config.yaml
arch: "mlp_mixer"
image_size: 32
crop_scale_min: 0.5
horizontal_flip: true
translate: 0.06
mlp_ratio: 3
init: "kaiming_normal"
optimizer: "normuon"
orthogonalizer: "polar_express"
grad_clip: 1.0
epochs: 35.1
lr_schedule: "cosine"
Rows from block 5, named by matrix and row number. Rows with one number belong to one neuron. Each number is 128 + 24 x the weight over its row's rms, rounded and kept within 0 to 255. All counts start at 0. Numbers have three digits each. After the name is the row's rms in percent of the matrix's.
# fc1: MLP up (model.blocks.5.mlp.fc1.weight, 768x256), inputs 128-255
# fc2: MLP down (model.blocks.5.mlp.fc2.weight, 256x768, transposed), outputs 128-255
fc1.281 091:126110112099132128146118116134143136120158141158152114140196101144105145129132144111135193086143165094085158121163127105152128127133123133146126183119145164084135104141112105133146127133193105173169143075109122110146112118113130103111117151128185105096110132167137137143166079125144138103132145138119107161156109129113128119078135146144089126153110127110158106074145099126117122104112
fc2.281 058:154085127095132122088083135084110132167123102093105102103081142146145132148128157122107127111137135146108100142124121155140115122137106130145116117114145123173108151102121091113123140130118126115152102114135128088128105157117119133148116183165144132160133156143163102159135142138114206140103134115138108185090132180140123141138074133125176161134128154111150106127136133070121137074146
fc1.282 099:124130081118137123137141150156112111146139098132138131155075146107138150120181111163128127139119120096099103146074089123150110139137151118133129145111068188127115105133136097093123103117144138074138112157139108118139121134107163125112136106106064152125127099123122090155076136177128150134100149159115100132139190157114122134113122159147139091152150155159102113121124127129128116087124
fc2.282 100:112159111129121155134122148095139102119125151173141151073126126081151145099089145101138131093136133117135135147130133101155113095161097112125085119105143161164135144139096115098138104170113111166089112127112138185111136117145126121158148107141173100129136118107126170108133103098116134135146104115106129122087094097135188077086141132113180157145143136102139163136137111092122114120108
fc1.283 098:114202185116136136117146129163153168117131061087099109170139114102125119091138146113149101131156128148105114120112134132142142103117126133141164127126077144102130140141155144172113146105157094153138159121131136105146103173116142135141116133120114140128140085136142117123115154095140110083152139113120158129116176134145147083115102141205137159118102083144102114101109110124133147126127
fc2.283 104:108178094144114138166105105102124118098105161142120117120134138132141098146132144083113125121102154081131145137132097123133118134128181151116162151134150097113103113141103146139075116098172194159135144140120140154145136144121112110117160133125147095126152106105122134124104058123123148149155125149133124123158079124120099145131132112082148151108162093146161062141098160174154150088128
fc1.284 104:121091158139140159107122125122128060087151154145132117099180101158097083137095129101121141131152170144141091159146116099137113099103096133128118129139141112124162123143100119129128188172167143132134147170106140116114133111135100070143146150091131125139165094139144150128140169099127115118134126140141112112137110125158152135130136104121132091067113122092121171141136130148138111142119
fc2.284 106:100136095145087138131108131166103077122145189121163130062166138125130135130127125133099108122104120116130187150143138157106165094093114127133128148160113111125122124097123138084115086133188148108100176113121111166145124135131126119113112135151141161115119156149128078124149132176127113111140164121182122122138126144080171109097129104129088150112135146112168133113113179129128157141131
fc1.285 099:112169106132130149136079108106140101100089135130128139105103128128160172079175141135121088101137053135149136137098115108134132176140130190064129100137157147111159134125137151124134131120160109109133126132123135115133196141144129126097110129116115165143128162109117137141119083109088121140137132122146129117113131094113086114149104141140143104159120119154114153108136128120123131135074
fc2.285 074:089153168116123127116130120116131151159121119142121113151125096143151085165134145136175104135107126121127145121091161146120157142119133157128099118125112164123142126110117138138115133155133115125117147090101120172116137096130126141131141174133134110124088148147136105109090118064142124163093160116129142178141098087166107092067120154146153129140108142122111170132096139104071183143130
fc1.286 101:111140160177109119120162109151105102127119151145133130136199140130082139135085122115094199197170212132146101120148118096145119088120115094139093122155110085118148127132135165135121137178119146147162125111143141145135132142127127138111097157086147111110149127150145111152135145126132165137070092123127154142134134092076141126160080111141112124109141132132141154141116123118133107132097
fc2.286 094:153128126131158117098146137156122130124104134133133142147125146152157153128173147120107105148142118128147127098127109130126133161094100086140084116085110124153146087106121139125131127173141163192091130102130139119151131133126123103090090106161144139121115100121149122122133181125172121134122132149138096119129184126129101102093088117177173168129129167141127124151143137145135119140143
fc1.287 092:086107128149126152151159120158116147107084110133080102101083102140151115126092159105142104137128101162100133134069173121082153150161091108164110151121082060135134139128127188149138139089112104155108112133097110141118141120091110131119155149120107133122153107154140093111157093149127138117142103105153156115127114176121146137112111158124131117123132104143151101085137135167118151106118
fc2.287 066:138175147151175109122131115125111067121163132135143115103155108120130111092151137127120122115137118091108130140123120089126102162121182118181148126103163134090092140131101086167080119116108139128175062088138099137111131116136140146138102135144110115157104122134121106099105089147149115130078126109092121165103167094175126137138115091095131152117101146108138114103131129117118106142131
fc1.288 099:094142116089114126124158119133061126122114115112093078130132126099114093140151148114114119097162095102123141126117091121157123182098153134135161144118143199143134153110116136133143135095158146084127122144141129129134114111114092107128146157094151053155117131150142129133103075141107129125118130131152101116128171124097108148153130102135123130100173094126086121126063131097163113152114
fc2.288 100:109127140128130166134125170105169137115162156120104154113115139111159146136132111125126120110154183183152094121151130144164161134155142173152086131149134137106113133150057149132165150091108153166097169110133149112148116149194055111121169106098141133112126117170089140118135142121116132114082103135148129129118121132111133138108119098124102098133153108121089128096120116117115153101157
fc1.289 105:136132123099133106146167146115136136132142108127099116111138142128152150147158141146139108138106118155150154125133122159114142157182142136129120138096063143103118136157134124140161101120090156111081117119132138129136100145134148139120120147097164091115151098142151136144117144126129175115127123139146156152123126158116153113139160100113133126136130124085110116137109154110101151133134
fc2.289 117:127108122139152129169087124139090135125149122127142115073133116143136100138138128124091122129133127124124119087126111177112130074115140120123202133157174118149109093124172136094114150111078094165168112135127154109166161108145102082109138165134141152116112103071121130117135123112112053170153125111087134159148113124113084132132109146119115162121150105164140089122168161093134134117095
fc1.290 090:140114164116091116163133154141089130165104129134148090147157127172135162144133120150175122102140120097155119102160111056131172142143156119144089157129139190129158122144125151103169165140133105120131116143137163133154159109117111133134092109128132162134118094112138150143132133121137104096094147165133146101138139144107116150169137118117096136145130131168149134103086091083122116088117
fc2.290 084:112125159113118167110161144143118129100132137157097101141087124138094147125176102123118139142123156141124079154121115164092136139132115122103103153157154092119167140121101134129135107143114152117160155139099131119133106167172118111103148133173126133100211142111150105079141137109174143109131134128122115154150084139138190140119129083070105131117095111113098122126055164092122137150101
fc1.291 106:149131149111106141128097149139155127137103129142132137148148185125103150121137103186111117092180108144152159153161102159078129101129141117108119125142144129095109123123119151126155136160156140123141134130147141117130095094145119132123120129130129126104089163133119141085109115130150140119130120100131093183094130149110105157164151120116124128162150120101113115134195110120172136104138
fc2.291 118:135114109129115118137138118120122127144153143096120163114136116121146095128129128087105131106141109133113085158155130163113136116147132087140126107151145112102122097123115142119099102167119107132101112125142166166139149149108185129106158133123101075111120107097119112169124166110101120154176131179135148143124162122169147171136121120120122124123139141171128152092094144156106113113153
fc1.292 103:099129136109127136141134134107151117144145116166105117115137137125108116115143109139108142106128158130149152127106117123093196141128122085170140107156136151134142134118118098172149099105162089100114129136157135122111163114148114110124167167097133134147124129150118123102101180122121142113142166140139108134143134146138113129139166132113118145124115130032085172170159115147095143127123
fc2.292 110:134109139127136162132145126126089162090085165098110144083134144145134130109127157117155129116065136158131126154134174122162092147119146126138121153111107126028116082158124113126138106145131137167098141108106124127125119117087147139093116120119124112120115131139189141162111122169147127173130133166089148106114157120152141091119134111100145146118104114158143151102124136094111153118107
fc1.293 105:113121143169108115179119112178144132141117106121105142128114096136104148113178117125150114143113077100137116147164111158155100066125112132072095133142115117153119095124102094122082111106140178139136131066138133143150133096147128154128083104102154122154101142135091112147110132112106142151141111139141141073108158234153158115141138138094126105070156110094124165113110116124089115131073
fc2.293 125:118163125077117128102104093100102112111156097125137136154104151145142112111096140139108124110131112137156130130133112168162145129151139125171173095057147110099125165127146121109182078149114134072154137172101122112115133155130169101160129186109121100153149114121135138132113141153148137136112097080137168133160080130116095141176144161160112141107111123133162110172092119132150124119188
fc1.294 103:136128097106173135096141128105146109137137109130137142128128124110118100128073108132143168110121133158118115104161148149170144104115082152129117162139121140130122135092110153106125119144151108115141150106142148132156174122137134122154141147079106101137126114138111087119102127129131135095165138174104146131104154076111108128148121111121132095179132119120158112118137095094105167116114
fc2.294 101:127146160127137121156134111113110153157110118119148131104119146113140127104155105075127137130095090131115154117128116120128172136087143154120145095116107118177146119152148135118121133143128105178117145097120151177163088108126114096119136164076132095121142136117114158147131111109107113124082148112142127142168099183116115137133070117125186139104157116167157133173132118138219102111113
fc1.295 102:136167075155140116127116101138119138100162141136088117163147108159129106126143120096112135134109168126120114103141115109014148128137098112155123094137092122171129227116148141123161125105119154188137150134126115149126150134111133132090132130105146138112118158127161127133155128119126126132104116140114134172124126121123140165104138143098145132113153153103107116139122120122148155159111
fc2.295 111:117142165127137132082128120112139126133124117111177184108132133125115130102120143149129124142138103140117152125116072121091093106132153116130164146146134123187133107117175129132052158124126154117111149133126142127149122121111165125132139155148107112120136090108189088155129154109109132184102131120110113131129182093123139054145125094135116142135133070130159152110128110122131112135100
fc1.296 093:124124151155101142159144111133149154089130121116138136092090110100140152115093126151116169115179165109143122129160141144120117084155150200102120118128119130104133120110140130131139162161093106106109179114152142094122079156113124175170157124137122133194119168141135127127132105164121121140157151114138129097086123103143136151148124159136117124107137168151101118117149084112128147162128
fc2.296 057:124149126142113112107132111103163186114157087162111113141140104088151100093168177106079118092099152124160182163123114118178133150170157101158158119140114117120110169112104059153119182141152131129091122142129113140148110103131194172112125139115123142144141152143107129134142173122144116182105132138114113128097119126101108126127126133137129097140127161092132108108148137175172190117110
fc1.297 101:137106198160130098133176108128174177121124100172094147148087133182105134138121142131150123078141143152127123119131087153129113132150124129127105139144110162134119094126134099111102149130117108120074145165092064133143086130116121127170094151125154080136133126121118150160090137112160156145137121111182101092146124146104145114124152143187119138140101183165100140164106114139115115148117
fc2.297 094:160119150141144109161123133057114097150160140102161147132085126102122114114147148116073110128126163109141134140133195144100075130121138152073124162137124103143107112122118112133164143120116151106147125144122175082136157119139128175126102149169072173133168144111093130154088166130127109120091131157114137121121147128109140152107174156137130091138153148103104170166131121113102126120172
fc1.298 101:127130177154119108115145094170152144156101128129119151103159118089079128120070150145133133144108103142137094127056163158125126160135121136154100188113135109120095124151153076141112106171130065166133138070160121128117093122138138123107139141141124115082099136159120106102137110160129116088149068148154145140133134144156126114131130126123144131143144154107128120084127139111133167116111
fc2.298 089:120155131064120094114176171140094074104124138178131111149110126129115141165179126082145129138103149136176142170112101129150121111173147131129146077126124131152105114129129169145115164105120133122124140159136131112125128134185090093167132103132129129134141105126114131135105118148134134138154142115152125139078156118135164171119108124141101107142077136122138115183136145143141129132145
fc1.299 096:183117121129129130134153154165124131110088118140112102144095129087135119095144142088181112139154106165149151131160147124157106127147167101144147140153114100138117077141095101112147112133132135141142136117093117149114142105144122149137162129096139112143133171133153137109134132118088186082094152146085148112116140122134120064107145155127087118130146156120132112102163115132120121148111
fc2.299 087:134139148134175121087077117083124117111141125102131086151127133135103098148111137127141114163059153149091136120133135125104191137143122139115110095133155128117140113126156138114137114133132145148107122139150153138143125129134147129150136147140099160117124136087076132141130125146166101161141148153143123158161116164117138148117130084111163099130170117155083087144112150104135148117119
fc1.300 104:107122158154115172118099125159123124123139135119130160140117079129145083120125146052117135098084167116116123130122103122103126144162086159151118113104140131158111079152072074142140137113129089119151120155164154122150136170152142142111127175135141150105098116147144089118151148150128153114137114065126127121142109143090168097149152151154188106080149081146122145120114144166077129153128
fc2.300 091:152133112140151150116133137164132114117143103149107133122119129114157148161168106151085126160162151122120150111116131081142142138148148100115141101183111143088127119125152138143142078106126142113139131134167109149103109116165115122138128135151160130132141149141132174116145148130128117088156109153151127142117087138157128163113153099151109146112113118111119165149117121146112115169069
fc1.301 101:119134147138157118123125108144122161094159088130138168081086153179131109103130086114124121165103137113112125082112112152109119110149145178133117151111080108110104118123113104120125119148127102128079152125146141115162119117137167133111089131143153133077119162140120111119151141111169126083136114115135121127148149101115132131150106119157138108178115161162135166155113136134107143142119
fc2.301 102:164136098107080128139119106109139124135137165124142092163117161123152141180127144173129142140152134095125078123154123171159097137107100149152112149123112144126099144098119126168127125140140123129137143160083136100146083141127163085174150099166121122092122167107158157121115135120085162123149132129138151083113107126087132133145145140175165123120112127107091147084080147135118102117168
fc1.302 112:118117171103116113085122142098088160149098084089135118142097161120129117123145111156128110168146160128133167103128110150145148099163110127145096107125127129132120104109143103094113122191102142137129170120147141151117119120129137100149124139121133147129174156092090167134047142084109106114106093129131162187151159094105195116147137141135100075133144130149131113125138144122155114121108
fc2.302 136:121118123119075136119135083118118162152112138143108143121103141088151144154129121105156145152111124120115064153103111121137103117146162103150142161127138138114114117129145166166162149135091120157146142119115135097172147140139123129139115094094098115096109142148120157090130136108153091156102170159120121102169077119106209149152187129128131151122139126154126102123124165134126097128146
fc1.303 104:148153083074113177154118120125129133114096125104080082121114121128124155134155135108135160095030126094123132155118139130146167092117151154150112123135130139151115123111159142149137157160120125131115149140141161141115106143064122175135127106165119120148108107146133110160153136101142140136141149171141101117130104107129128159145099131139133156105146132134118128120087165117174122143164
fc2.303 088:101112115157116127131160123144127110171107115139141096096108169136139133105097133145091134147110111119148137107147104180215150162128154105130130125121137136095157135131104144140098126098114072138109115144114115143172153100139130102143113150134130131132117127100125117136157123126130111138146099132116136142193098133123131103147112138126139113136142133143116126124182093121088150174105
fc1.304 095:121174136103137130126139132146127152127130076120120118132158110149132100146138113117128116070153119079120156143127149072129153099109170112143141148141129131117116124091156085137124138161134140111124126120140147126136142095111121130127142114111135107102171136126142146124166142074121107173139136125139112142132152088121154117090136115139141127124166116151146159175123134107145091165135
fc2.304 080:122100117183115083117104093085147113170111122138159130089093152115142155091124132158140179095140133147125127136126130142121112152113111171183128088084133149138094117146084116138168128126080103128126135094095125135102123130112121092098165150131121139170120107097127109097115083144158132083108092180132131125165157117111164139130158137144120105135080128131151121120154095127126162138122
fc1.305 103:129133121114152127121117129103108115103083154125129119139150158131116097131129125144160124160124098155142095120084135103125119116146119155114127129123084102139095141136135097146099132147155075143094136096171119103095112101125106108117101102170143123095120129124136127159140124109118110101162120163114110120138130176150085151136134143133126103165139113137122144140122158136166139115165
fc2.305 104:195189112102102107120094166105162134106093095158124138130125125153125100121158129129108125122130121086137130118091142113160117133135140159091076088160095126124096101103137105119151140137128113108137149141098122119149089120111120124140169099129139146083108129136127128121089120157157170157170128119130163092138115095114128124130133091144128120084105169124122125117130155124139134101164
fc1.306 095:143096165133140168120127147157136100113144119088103131076148147128134144109120135131105159134089134126150137149157118166151119170157105180118132105133118072101185135117112129170144096102154178158147180120161127089099179131161128123114097118163127152093128096142123109106084144127108120066150137151119122131122114083116157102134135104156176129119131117130124144139161112151086150117129
fc2.306 049:145113076165155155123156118113074093122128128123121139121143171145180099126146116123150127142140177114118128159141130126146113125126153110118108108139140105138140161128128119150103122094124130136111102152165152119108096133140124084122144138125124131134074163135160114177162135154122166133067113140169064094161168095088123126162131156148162119053138125143116108085102149125125093105096
fc1.307 097:125121101076094104138149120185147154130115156165092156117182167095165117122160124143125115122107138127134113136168131121142125134116116113156133137157115101106141081140137106152109113104114166173135102128130153113128108143106139097081109137128121148153170113128120121168098138145108153154090107097136125104115129091121145123135113176153109127113126138117154135139092158100146150128153
fc2.307 070:117109121148151091148141109130153133147129104131159118130093135172107143118102122166136150144122120126147117144160128140138136147160128126098061127125081114118110112203111118117103139158125122140146106130129135139144137137149159125147135136130135163098146120117165156150115130110101175109145128155169116136149125141156126137083109110144209134134100153138143142163182137118094112131103
fc1.308 100:091163154170127121125124117164124081113158128152117139105127112106158130089133141154117162150134130131134136133115115106129120110143114101122128142155137122110145104136120110150154080091099114132110142101147138153128121151130141177157108161120097118132183132185126120137127118096166128127127130126135140158142129127067134112125124128178106174089141146130121107140119135130151141112114
fc2.308 086:134126086110164109117113130118135117113125117114161140122133126144143130142119139081097133094128159133122129128121106119117147100112126141102128128134112111112160134134136107107142165147087130109135097110089106122182142107133125125107167140161114118147147113154095107169130126129114085130144163162102063092143109076179118120131078133150103187117136141123149085116149062128108139063084
fc1.309 097:133131130106097137103148108115122103121127153125162127149092140088134152116154139133054128132138139110145138128150115098139123073151113159125098106128126136139132129168111167130135144112104162176173098124145166140120101160113151145126144123070106143114153120155088171153118117095126146106136160102131134133132134177134079106080088148119134140141111163141107111169167126091121121131097
fc2.309 069:096101106119163121133110093112143094118124100102112104124143160101122108118108131125133110120137158107163128134161126146111102105105140139135136142155109134166133136129131167111148177132159129139097166123119136116129137099148194155166124085140042126117148130152141120103108120100119118154143063149145142099113143119113168129173123095115108112115159131132159083110111166150104138130169
fc1.310 104:130118139159110118121123150119147099105122155112119159140195164109089100145110143154103131136169160135068110123160156087103138134128118139090134134142135116102118125120113147121142148116131164117124112153140154136122115133155092104152120170165111118118144161119118137140089103171082141132142154158119169114150121112101111140088121161134102115099102101131143131076125113159127137132124
fc2.310 099:101105128117092156157131155121128113092159121129123118141118131113116138124113136115100133090096117172144149143102160078161154189149114160116111106144100080122109125108141152134140098173100132167104151101118149096143124130176140144084186150092090092100134109134124116122100165120135126105121108154132078173141098159115137145151141140149123127173131087137100149132147157143159108170118
fc1.311 098:101132142120117126106159140113134136163164119143113176091192102153160113116094116075126166067139121141104137120105121150115133130129155136152125147138123149101123114093106120078125119081116142115120125170137155089102131088134162135163132130145211154130131119141137098167101141091062152139115171114164137121139143131118147124127112118113152140206134105110164127165135089129150099131114
fc2.311 070:159122102104111107114105143067111167134107127082132104104176140132148120126142132146141103170145144142139147139160135120136104172131122047123128099118133144161104182152143130070134109163167160132167143100142139124156100158095126120167122140130121123120133156119112116139130133122156115157120132133138171108176125160132128153117132114081116108113158101132135144117129140127119128127134
fc1.312 092:149113115139158135127146096153111133099118115126120142141086142143128160109125184104132108099122167096127203141111129116110079164106127112167127127111135103129118132114070140117151108131157144121102121119116123122174105110122166095131092122103118130080135150104147134162124111117148139154121140055116146120137086131146120139130131116142105140106124083108173129126155075132109149097117
fc2.312 080:160115143117123126182125139090120113115148138146131139136133120133128117146157172135154116200123129147108122151115131083131108094134080097145103108093097121150122173088135144124105158129117127130094108128133132120151065133106140075140120128131175167142146101151109152110100142111139165153148104117115093143091183075174136118104156129130137134103116167167096124107096145129132129116123
fc1.313 103:121117136102104100177137107152121097147107114114086131130158110127106132089097134142139107137141139119117176132103174120121170092133154161144100140134187117116146110087142153105135112101129151122081123097158139102152161139113135089134108107151121109160113171117139181167124134111120066116092139165152121092138132148089174136089112117088150126146136097124180143117135108128129158150153
fc2.313 138:199163116118126099139116114150121153120093100127148114145110104170118154164151175103145207088136105113114138130154119134125151164121130117144150137092104155121174138121128131126150136130126088128150115103132068126096099112077100111116123184105164101134115153127122128139158123150173152127129137118120154145167116119164136096138117144160141150131115124115102145130138114118161109129140
fc1.314 093:156097129177124132145115147122175140154118133106117148141147134158128152098112133121125134150166126139129154144160155096129117103136163162083143132124104121160113111142158170139155138098128099161141137126141145130124124110171130119141139133131129161125129177141072150139137130121116132151117143151100101119086108141136128125096150106125074108129085140162158125142136104114088130111137
fc2.314 102:148113132113113128131108139125087166095097101101130093112123157140126154156126135112116145089090120093113122150107152136094085103147067100113070116171137134137145138128155115133125111152115105126129152172123145130125152138153094167170131130169145090124130085147123144103114115171166136109164157114137132165119130141131086180122118165108156155155139123118132130109108197134143142177123
fc1.315 092:148140147096148124168114149122123083091184141084121138136124133131126134124120124126118085112123105129138071176141130135150156150131137095103149127121149115126140139090159134134146140100130098113129081094121140113103154127133115165143126105138119148157132095146143089134143133157100129126117099110146119129121107188092103143165130077166090143185100119103129150127117136095073120161140
fc2.315 095:138080138129104122191133118116124088122131113142149138122119151118110116132119096114132088160128140146125199119116102119109093129128078129107158136150114126144165134097140161108151133129141160116123082144184124174123129094149139113109102162123141112094114131137125134109117091101184127128161164135126125166148136144104104140109112144108139141130137123165158119163164114135100145116131
fc1.316 104:156138150101139123119170133132163142087154116155160147131161113117128117105131137080098084110114129131112122128148155132115140155112124121102059176126147132105176148117087117110118124157139091168150148129132165092144126158146129148133125140080130140119136132097152107157089106101142107130123077136106142155136156153122104121106122154174109121121157092166188131123117153115148162128105
fc2.316 095:080137121106147163126146123120161134148115124132166119117099139131106145161125122162095137117100116130199167157097094120161200117096126156083178076116093068199129090109136144131143093113104144066143162105113146154130148048138085131112126142116105109117123131134087119128176095111122126137148173144112135087154124136125129114163097135164157126111156113148140159139151090126118170124147
fc1.317 102:152149074115118105144141089124103149137146110103158053118105121189100138138141162118109134139104151156168082127121158133129130151086119113128128127136079130162102122151077134121095131138114155154105161117137110117120166106150136151127111145122112108114114178162139144118166128120117144083127094152099150117110071094122109173115120112143137127195044141123117123133145124126102150158133
fc2.317 115:108108151146121121126123134110154085161152158142119137111107105149074091144136138142092143154127141123106145138145171129119089126135126115134155131143160154121127130110155137134047093115139073156098135143157158161125156150169124144128122140147123139162117116099127147119124110131153126117118131107160124141155173140133179154170138140113149142122121114143161119143179143181139067115110
fc1.318 103:093140124125101115166139123125141156183150099100138118146126100159157166088175116117097147111129109137131125126151128090142156126115147139213085126080164184132086141162109103122130140097146079149127095158125124165131085166125169107120134128188143132148126131131125115178109151141113109143123129126104163090151189134112122101113140135114122130124126100110114170128156118137172163128119
fc2.318 113:131123131140112153122137131126120166111089122124149058127129119141115079175076119153129128120103137136155103169160120167107168149157151113169133101146070112134109114175140111137122124102117095145137112167125119074137115117134128134122117157165154147144154055142139101141105105061125152137106132157098097165142091125134100134091124140134121115117113125114147169164088100109139123127127
fc1.319 095:141140143147130086117086111131130099126151120122116121123143127129123118122138149109133095105158184143094139147098073159132128121140118156122143149147101120114171178122137101129124133121101161145091073092138067099155141134139152106103135155183139174114143187136114113161095171139125091134068134173130107134131116126165126116121130153132122081124126121119135125097156116127117119152128
fc2.319 086:145093105122123167126118105138110101077102147107114142146143111126110105170122135158109149102149132125132154177106173109117134127159147099110119154119151124100148126145129102134125148104104108179130101131095104123068139104124126146163151118120123125116133152138137131119117177111101145167151130155145158087159148066131089115096132143152121153135122139131106138134140094136145152138086
fc1.320 097:156147159126127084122108149158157111113170126163123141134105133128162109154098140105121123122128124124139129156144111092152153088110111067082113158116156139115108145126115121094120138123195139118143129134112146145101144125140114143170120140157153145068139139130115092125141156127160119146141133160117199161159155119092154140108097094123137147110113089123147137112109149155112170141098
fc2.320 087:078137094159176167149138151127117139176157132067183136090074121121137091133085111154099108157167166101098137122158131147126125137131139114113135105144127142135134115126163093164117139107122101110121152079081128139150127116123130154119169136127117178129124109167121127115120158110118105121127132142108114149086178088104122140142142142104115102096163084147108133151126114133111102141099
fc1.321 092:134098179112141122114113122096094153160126169084140138131130119098138120102114150155118151120149145133134172089127147133171090109115078130124118133151135168135131108148182130148132162157190109143144132144113106146152148106130185107086127138110143138112123116129088160170209119122135088114150140148080087126144105136107100143082149098119142131107153144129146114109128128114152154103125
fc2.321 114:150142095137117095150133102137139139165148098142137091129122124157114159136141109106123137171126142108134105108121139157101122095122155149116141074138164166127120125112152125124064153127126129099162129119169162117131081132167109167132126127095148137137113083157116085124113112134202157164123085134152141154143117124154126121116095131100150165150143126166129118165135138151130065142131
fc1.322 114:125115108130121134128121109145155159121115108139133126139047137143142112170088155136082132132093089152132169097118117108138124107177146110114101142104123126130144130107148127232129133166124096118099158144148142161147096132136147112153131121129124137141088115102134136107110109112159128116102092154164116154147130146100153137132083122153115128173138119138111112142128138164112117092119
fc2.322 122:134133137145123117118102127119104127128129120096128099158162117168140132106166159096112116103144130113114103132148091150133112121134133111166149181131131143129137146134105112218149130100106125134137151100117116099101155148109159155150163073107121128108146127127114195179135174158087125133134126144111128121072135118149124162120003143134152149141132147121167123099131109137124124121146
fc1.323 102:122129110123116107139150150099151131136137124137119136135147125126120128107152132154131174131138110135140156161052147128083136177112151166141187088122089131141123122158172137093129124128153126096152120092120157129137134131126157108091093087125131163127158142115112185151118132124142175144128126167144146107161156111103121110131114139129141171150184127052107147128133096071117107138132
fc2.323 113:155131156132163118154145089122061143128110136154131128091165119140176162148088147137098113137096124148123097122160139117084100124130114111129110143133159158067143169112110120119116122107093096171103151147136103128117166117131107167135166124118125100127085162101102073112135134109094067130146161098067102128085143125125117142144114179093127114141066127166160099148103136130146170121146
fc1.324 101:158158132163149118079146130114113104184110084125137111150152158132157129150164131139154092131123098091106073081145136118109137075114128142119091112103150077120138139121117140094145081076139150114115088119118127137151107130137109110120120127112084121129095106111146098158148115176127128152122143127163081128140122199142104104185133142127157134124132191135151181154138133101124141141168
fc2.324 132:129107116128102115143135132116110125133099150132109172129128137153097110019105123120151074133112158196154152147107167120118185199132127143114160138126105171115141133099195185124110140137124094145105134070143104101154151102137059142138113159140163091104124120099139108129103105119085120080093131161123139133128134096129173124100121128113148141179096137136132166149130137107136132145141
fc1.325 100:149098165118172124165158131165115123142174096184109197126138165133077129140096145162102177110115168106165134116136120156148126134127079148117145168091144125113125137125097103133085159099120119128111141135099141153096131134144121110108097124110079132160121098110100120115088135169141125129101114109141146094140089090189142107116117119118139150121113136146137138077140136148080137153100
fc2.325 110:116112108124140110148140141122134169080120123071155139127116127097126112117116120098163126101164179145113139082121129126098135138145131129138133111145142059127145138154170122126139153165104150153164129128112111065155097145132149064157163111147128153093103100171163154122127109123116156116171163127101108154115124094139124080174126140106132114109172127107155143098162123137139115125128
fc1.326 092:160153146174131116069109122120109138133141142105144127081113138158130135146152095076147097124132142067124151148139145156156116086140130119173134112110112157118122159133101177163127120115185120143152149140104126092163134087142096108175136123094077148151114104098128136120147156079121124108155107125128113159096163130140118141123125117100147131094134111092178087130140136182147080119147
fc2.326 090:146119129112069130119159145096127140093123129109119120075136116148135129131164184149123129106143094115132108146125142141080126168159119097132110124120157135157127135083156105119155134157107173108104143113138102136139125112113144151140088115140155171087104103137142123141133160194112193162116108132099187156175101104096132122152101154147099111134125119177121099119127122136135104163142
fc1.327 096:111132124158112132127135139159133142121129137130169125115148138084197156111133163123165091159125117086120099117150134119136098161130138122136111098148178119112162103108135137166168096130087098122045081126120146135130106117143125107144147114097156147124140136104124148131058118113151109140117130145136116165130114157157038122151127129169128132108132125132120155131103132162123113096160
fc2.327 086:127128092121085135115154115165124129189139151139127126132109146180137111113131107102138100095157119150144164115133140125115163102128085148117130120146095131129167152102114106150119131112141185136173112141175126130134180121102104090151105173116078113100146123124143133108134177125085119121137106131119148139134123099158103148133135094132128170093118131088145164091142173094107103140140
fc1.328 096:196109127131095127146140170091146104152103117113146112158152130085132141145158148148131129089129122126098086174121116142130136087063115167161114100144130103125135147135134058118099125175127109117145170155135118146140112161122102097129150151132112134121122150140122133147147115150098095139125137096125164177119108078131074109142120128106154082120112121069123134120124123140145126103072
fc2.328 115:156154133113110099126132139120095117129135169152110143142118116143138128212164112137134159142124164139132079154125134148162125104162091099138150151119115171127139142104101113133100152168135115138108114159122129143118140145109172100114125122094163128094149133143112146101125132047119123076129120123110150141091124103100105092135161082120117078174148155138104106106125130098158095123156
fc1.329 099:150143167139133166168151097113111114144133113124125196122092116144152140086146117147145123132111121134130097160136098130140121093183169167127129117083127105154155181121103134110150109115114155103096154124129182123140086084124108136123105147154130132138109114127167080121139148143123107127128126130097137119130115171112151180142135144133123137104166122149116129091071111101124151091123
fc2.329 106:125146120141137105107092119156124130143107173138088119138156140132127135085110137105180103147131136089142160094107080152172069144149132148122106131142144140122146100132194126133140157099122126160173166164136141106149123129155153086101133096150150081098095143092108135136180146104111136123145180104125124105145152149090125109090155094130125140130106145092118121144158110115139119187124
fc1.330 103:147112102111122103132117119156187127136133123098165095109108139143094134125125112140167101161107101110126101149138188115049187142152150126102101122160140171099124151128120119117158125167087162132123123159149119110133179103120147131156127097119089143136103141134101148125092133136111156121134140104161133155110135155149181140160099135115130144145109142099144131150069137142129096119132
fc2.330 099:141146143128135115127175110120135105134147127117131150129157125143132129102108162127103163125137113136127113156131151148087127123171091114144109154123096087156120147151093097129107117128103119150123142143126158128136174164112121099117119150109113112091133097166131138092094124165099100134106134088157129122104180121151191149148144146139116141123127103108112152113186131131126108129161
fc1.331 094:099126123137111117129147100181153138098109064156126141104092151107165145116130135128114101082109102119104112137119149060123147150126126129138139143124129143153115092104109176098138142128106154149113145132146136114123126109146109146143143135075127125119081077117151142100117073128118179131164126138172130112120124126107099111146148131104188126148098113115118136134121117098135102144149
fc2.331 104:067082076181139149142129135132100130128154137137104143134130124093137071056145125162104131119155184118129112118150144114122125141123117114115141139095137108125132088097094132131116144124149145094101125141088094148108136097164151159157122141084094132121130121135129146108133160154117140143125124124116128142138169152148171108133127139096100193137105146107141125104196104121099129097135
fc1.332 101:109128122077147127147129153186108107119129169138091121110141147129117160105104129116115107093117152131135116113073115134119116121109107162123139123160172168119161120120139121105128122111158118102140139106165152126165113130181141151139134171153122143077088102156144136097134122125109090123090074112149128196150125103132094131172080149151110168228122157130086148091107114136119148117143
fc2.332 100:153126135137125140104128110151141071112142161152102149118135138145155081140147115143112142154091090112132165088153122120112137138117111177119137175107117113114154130167098109109132124126172113169127129181156147125142108117109109090141159086095112103141112126109112128188093138124159135122179169111106140084075155135178132153140139097122145158113124110150157149127113128117111153090113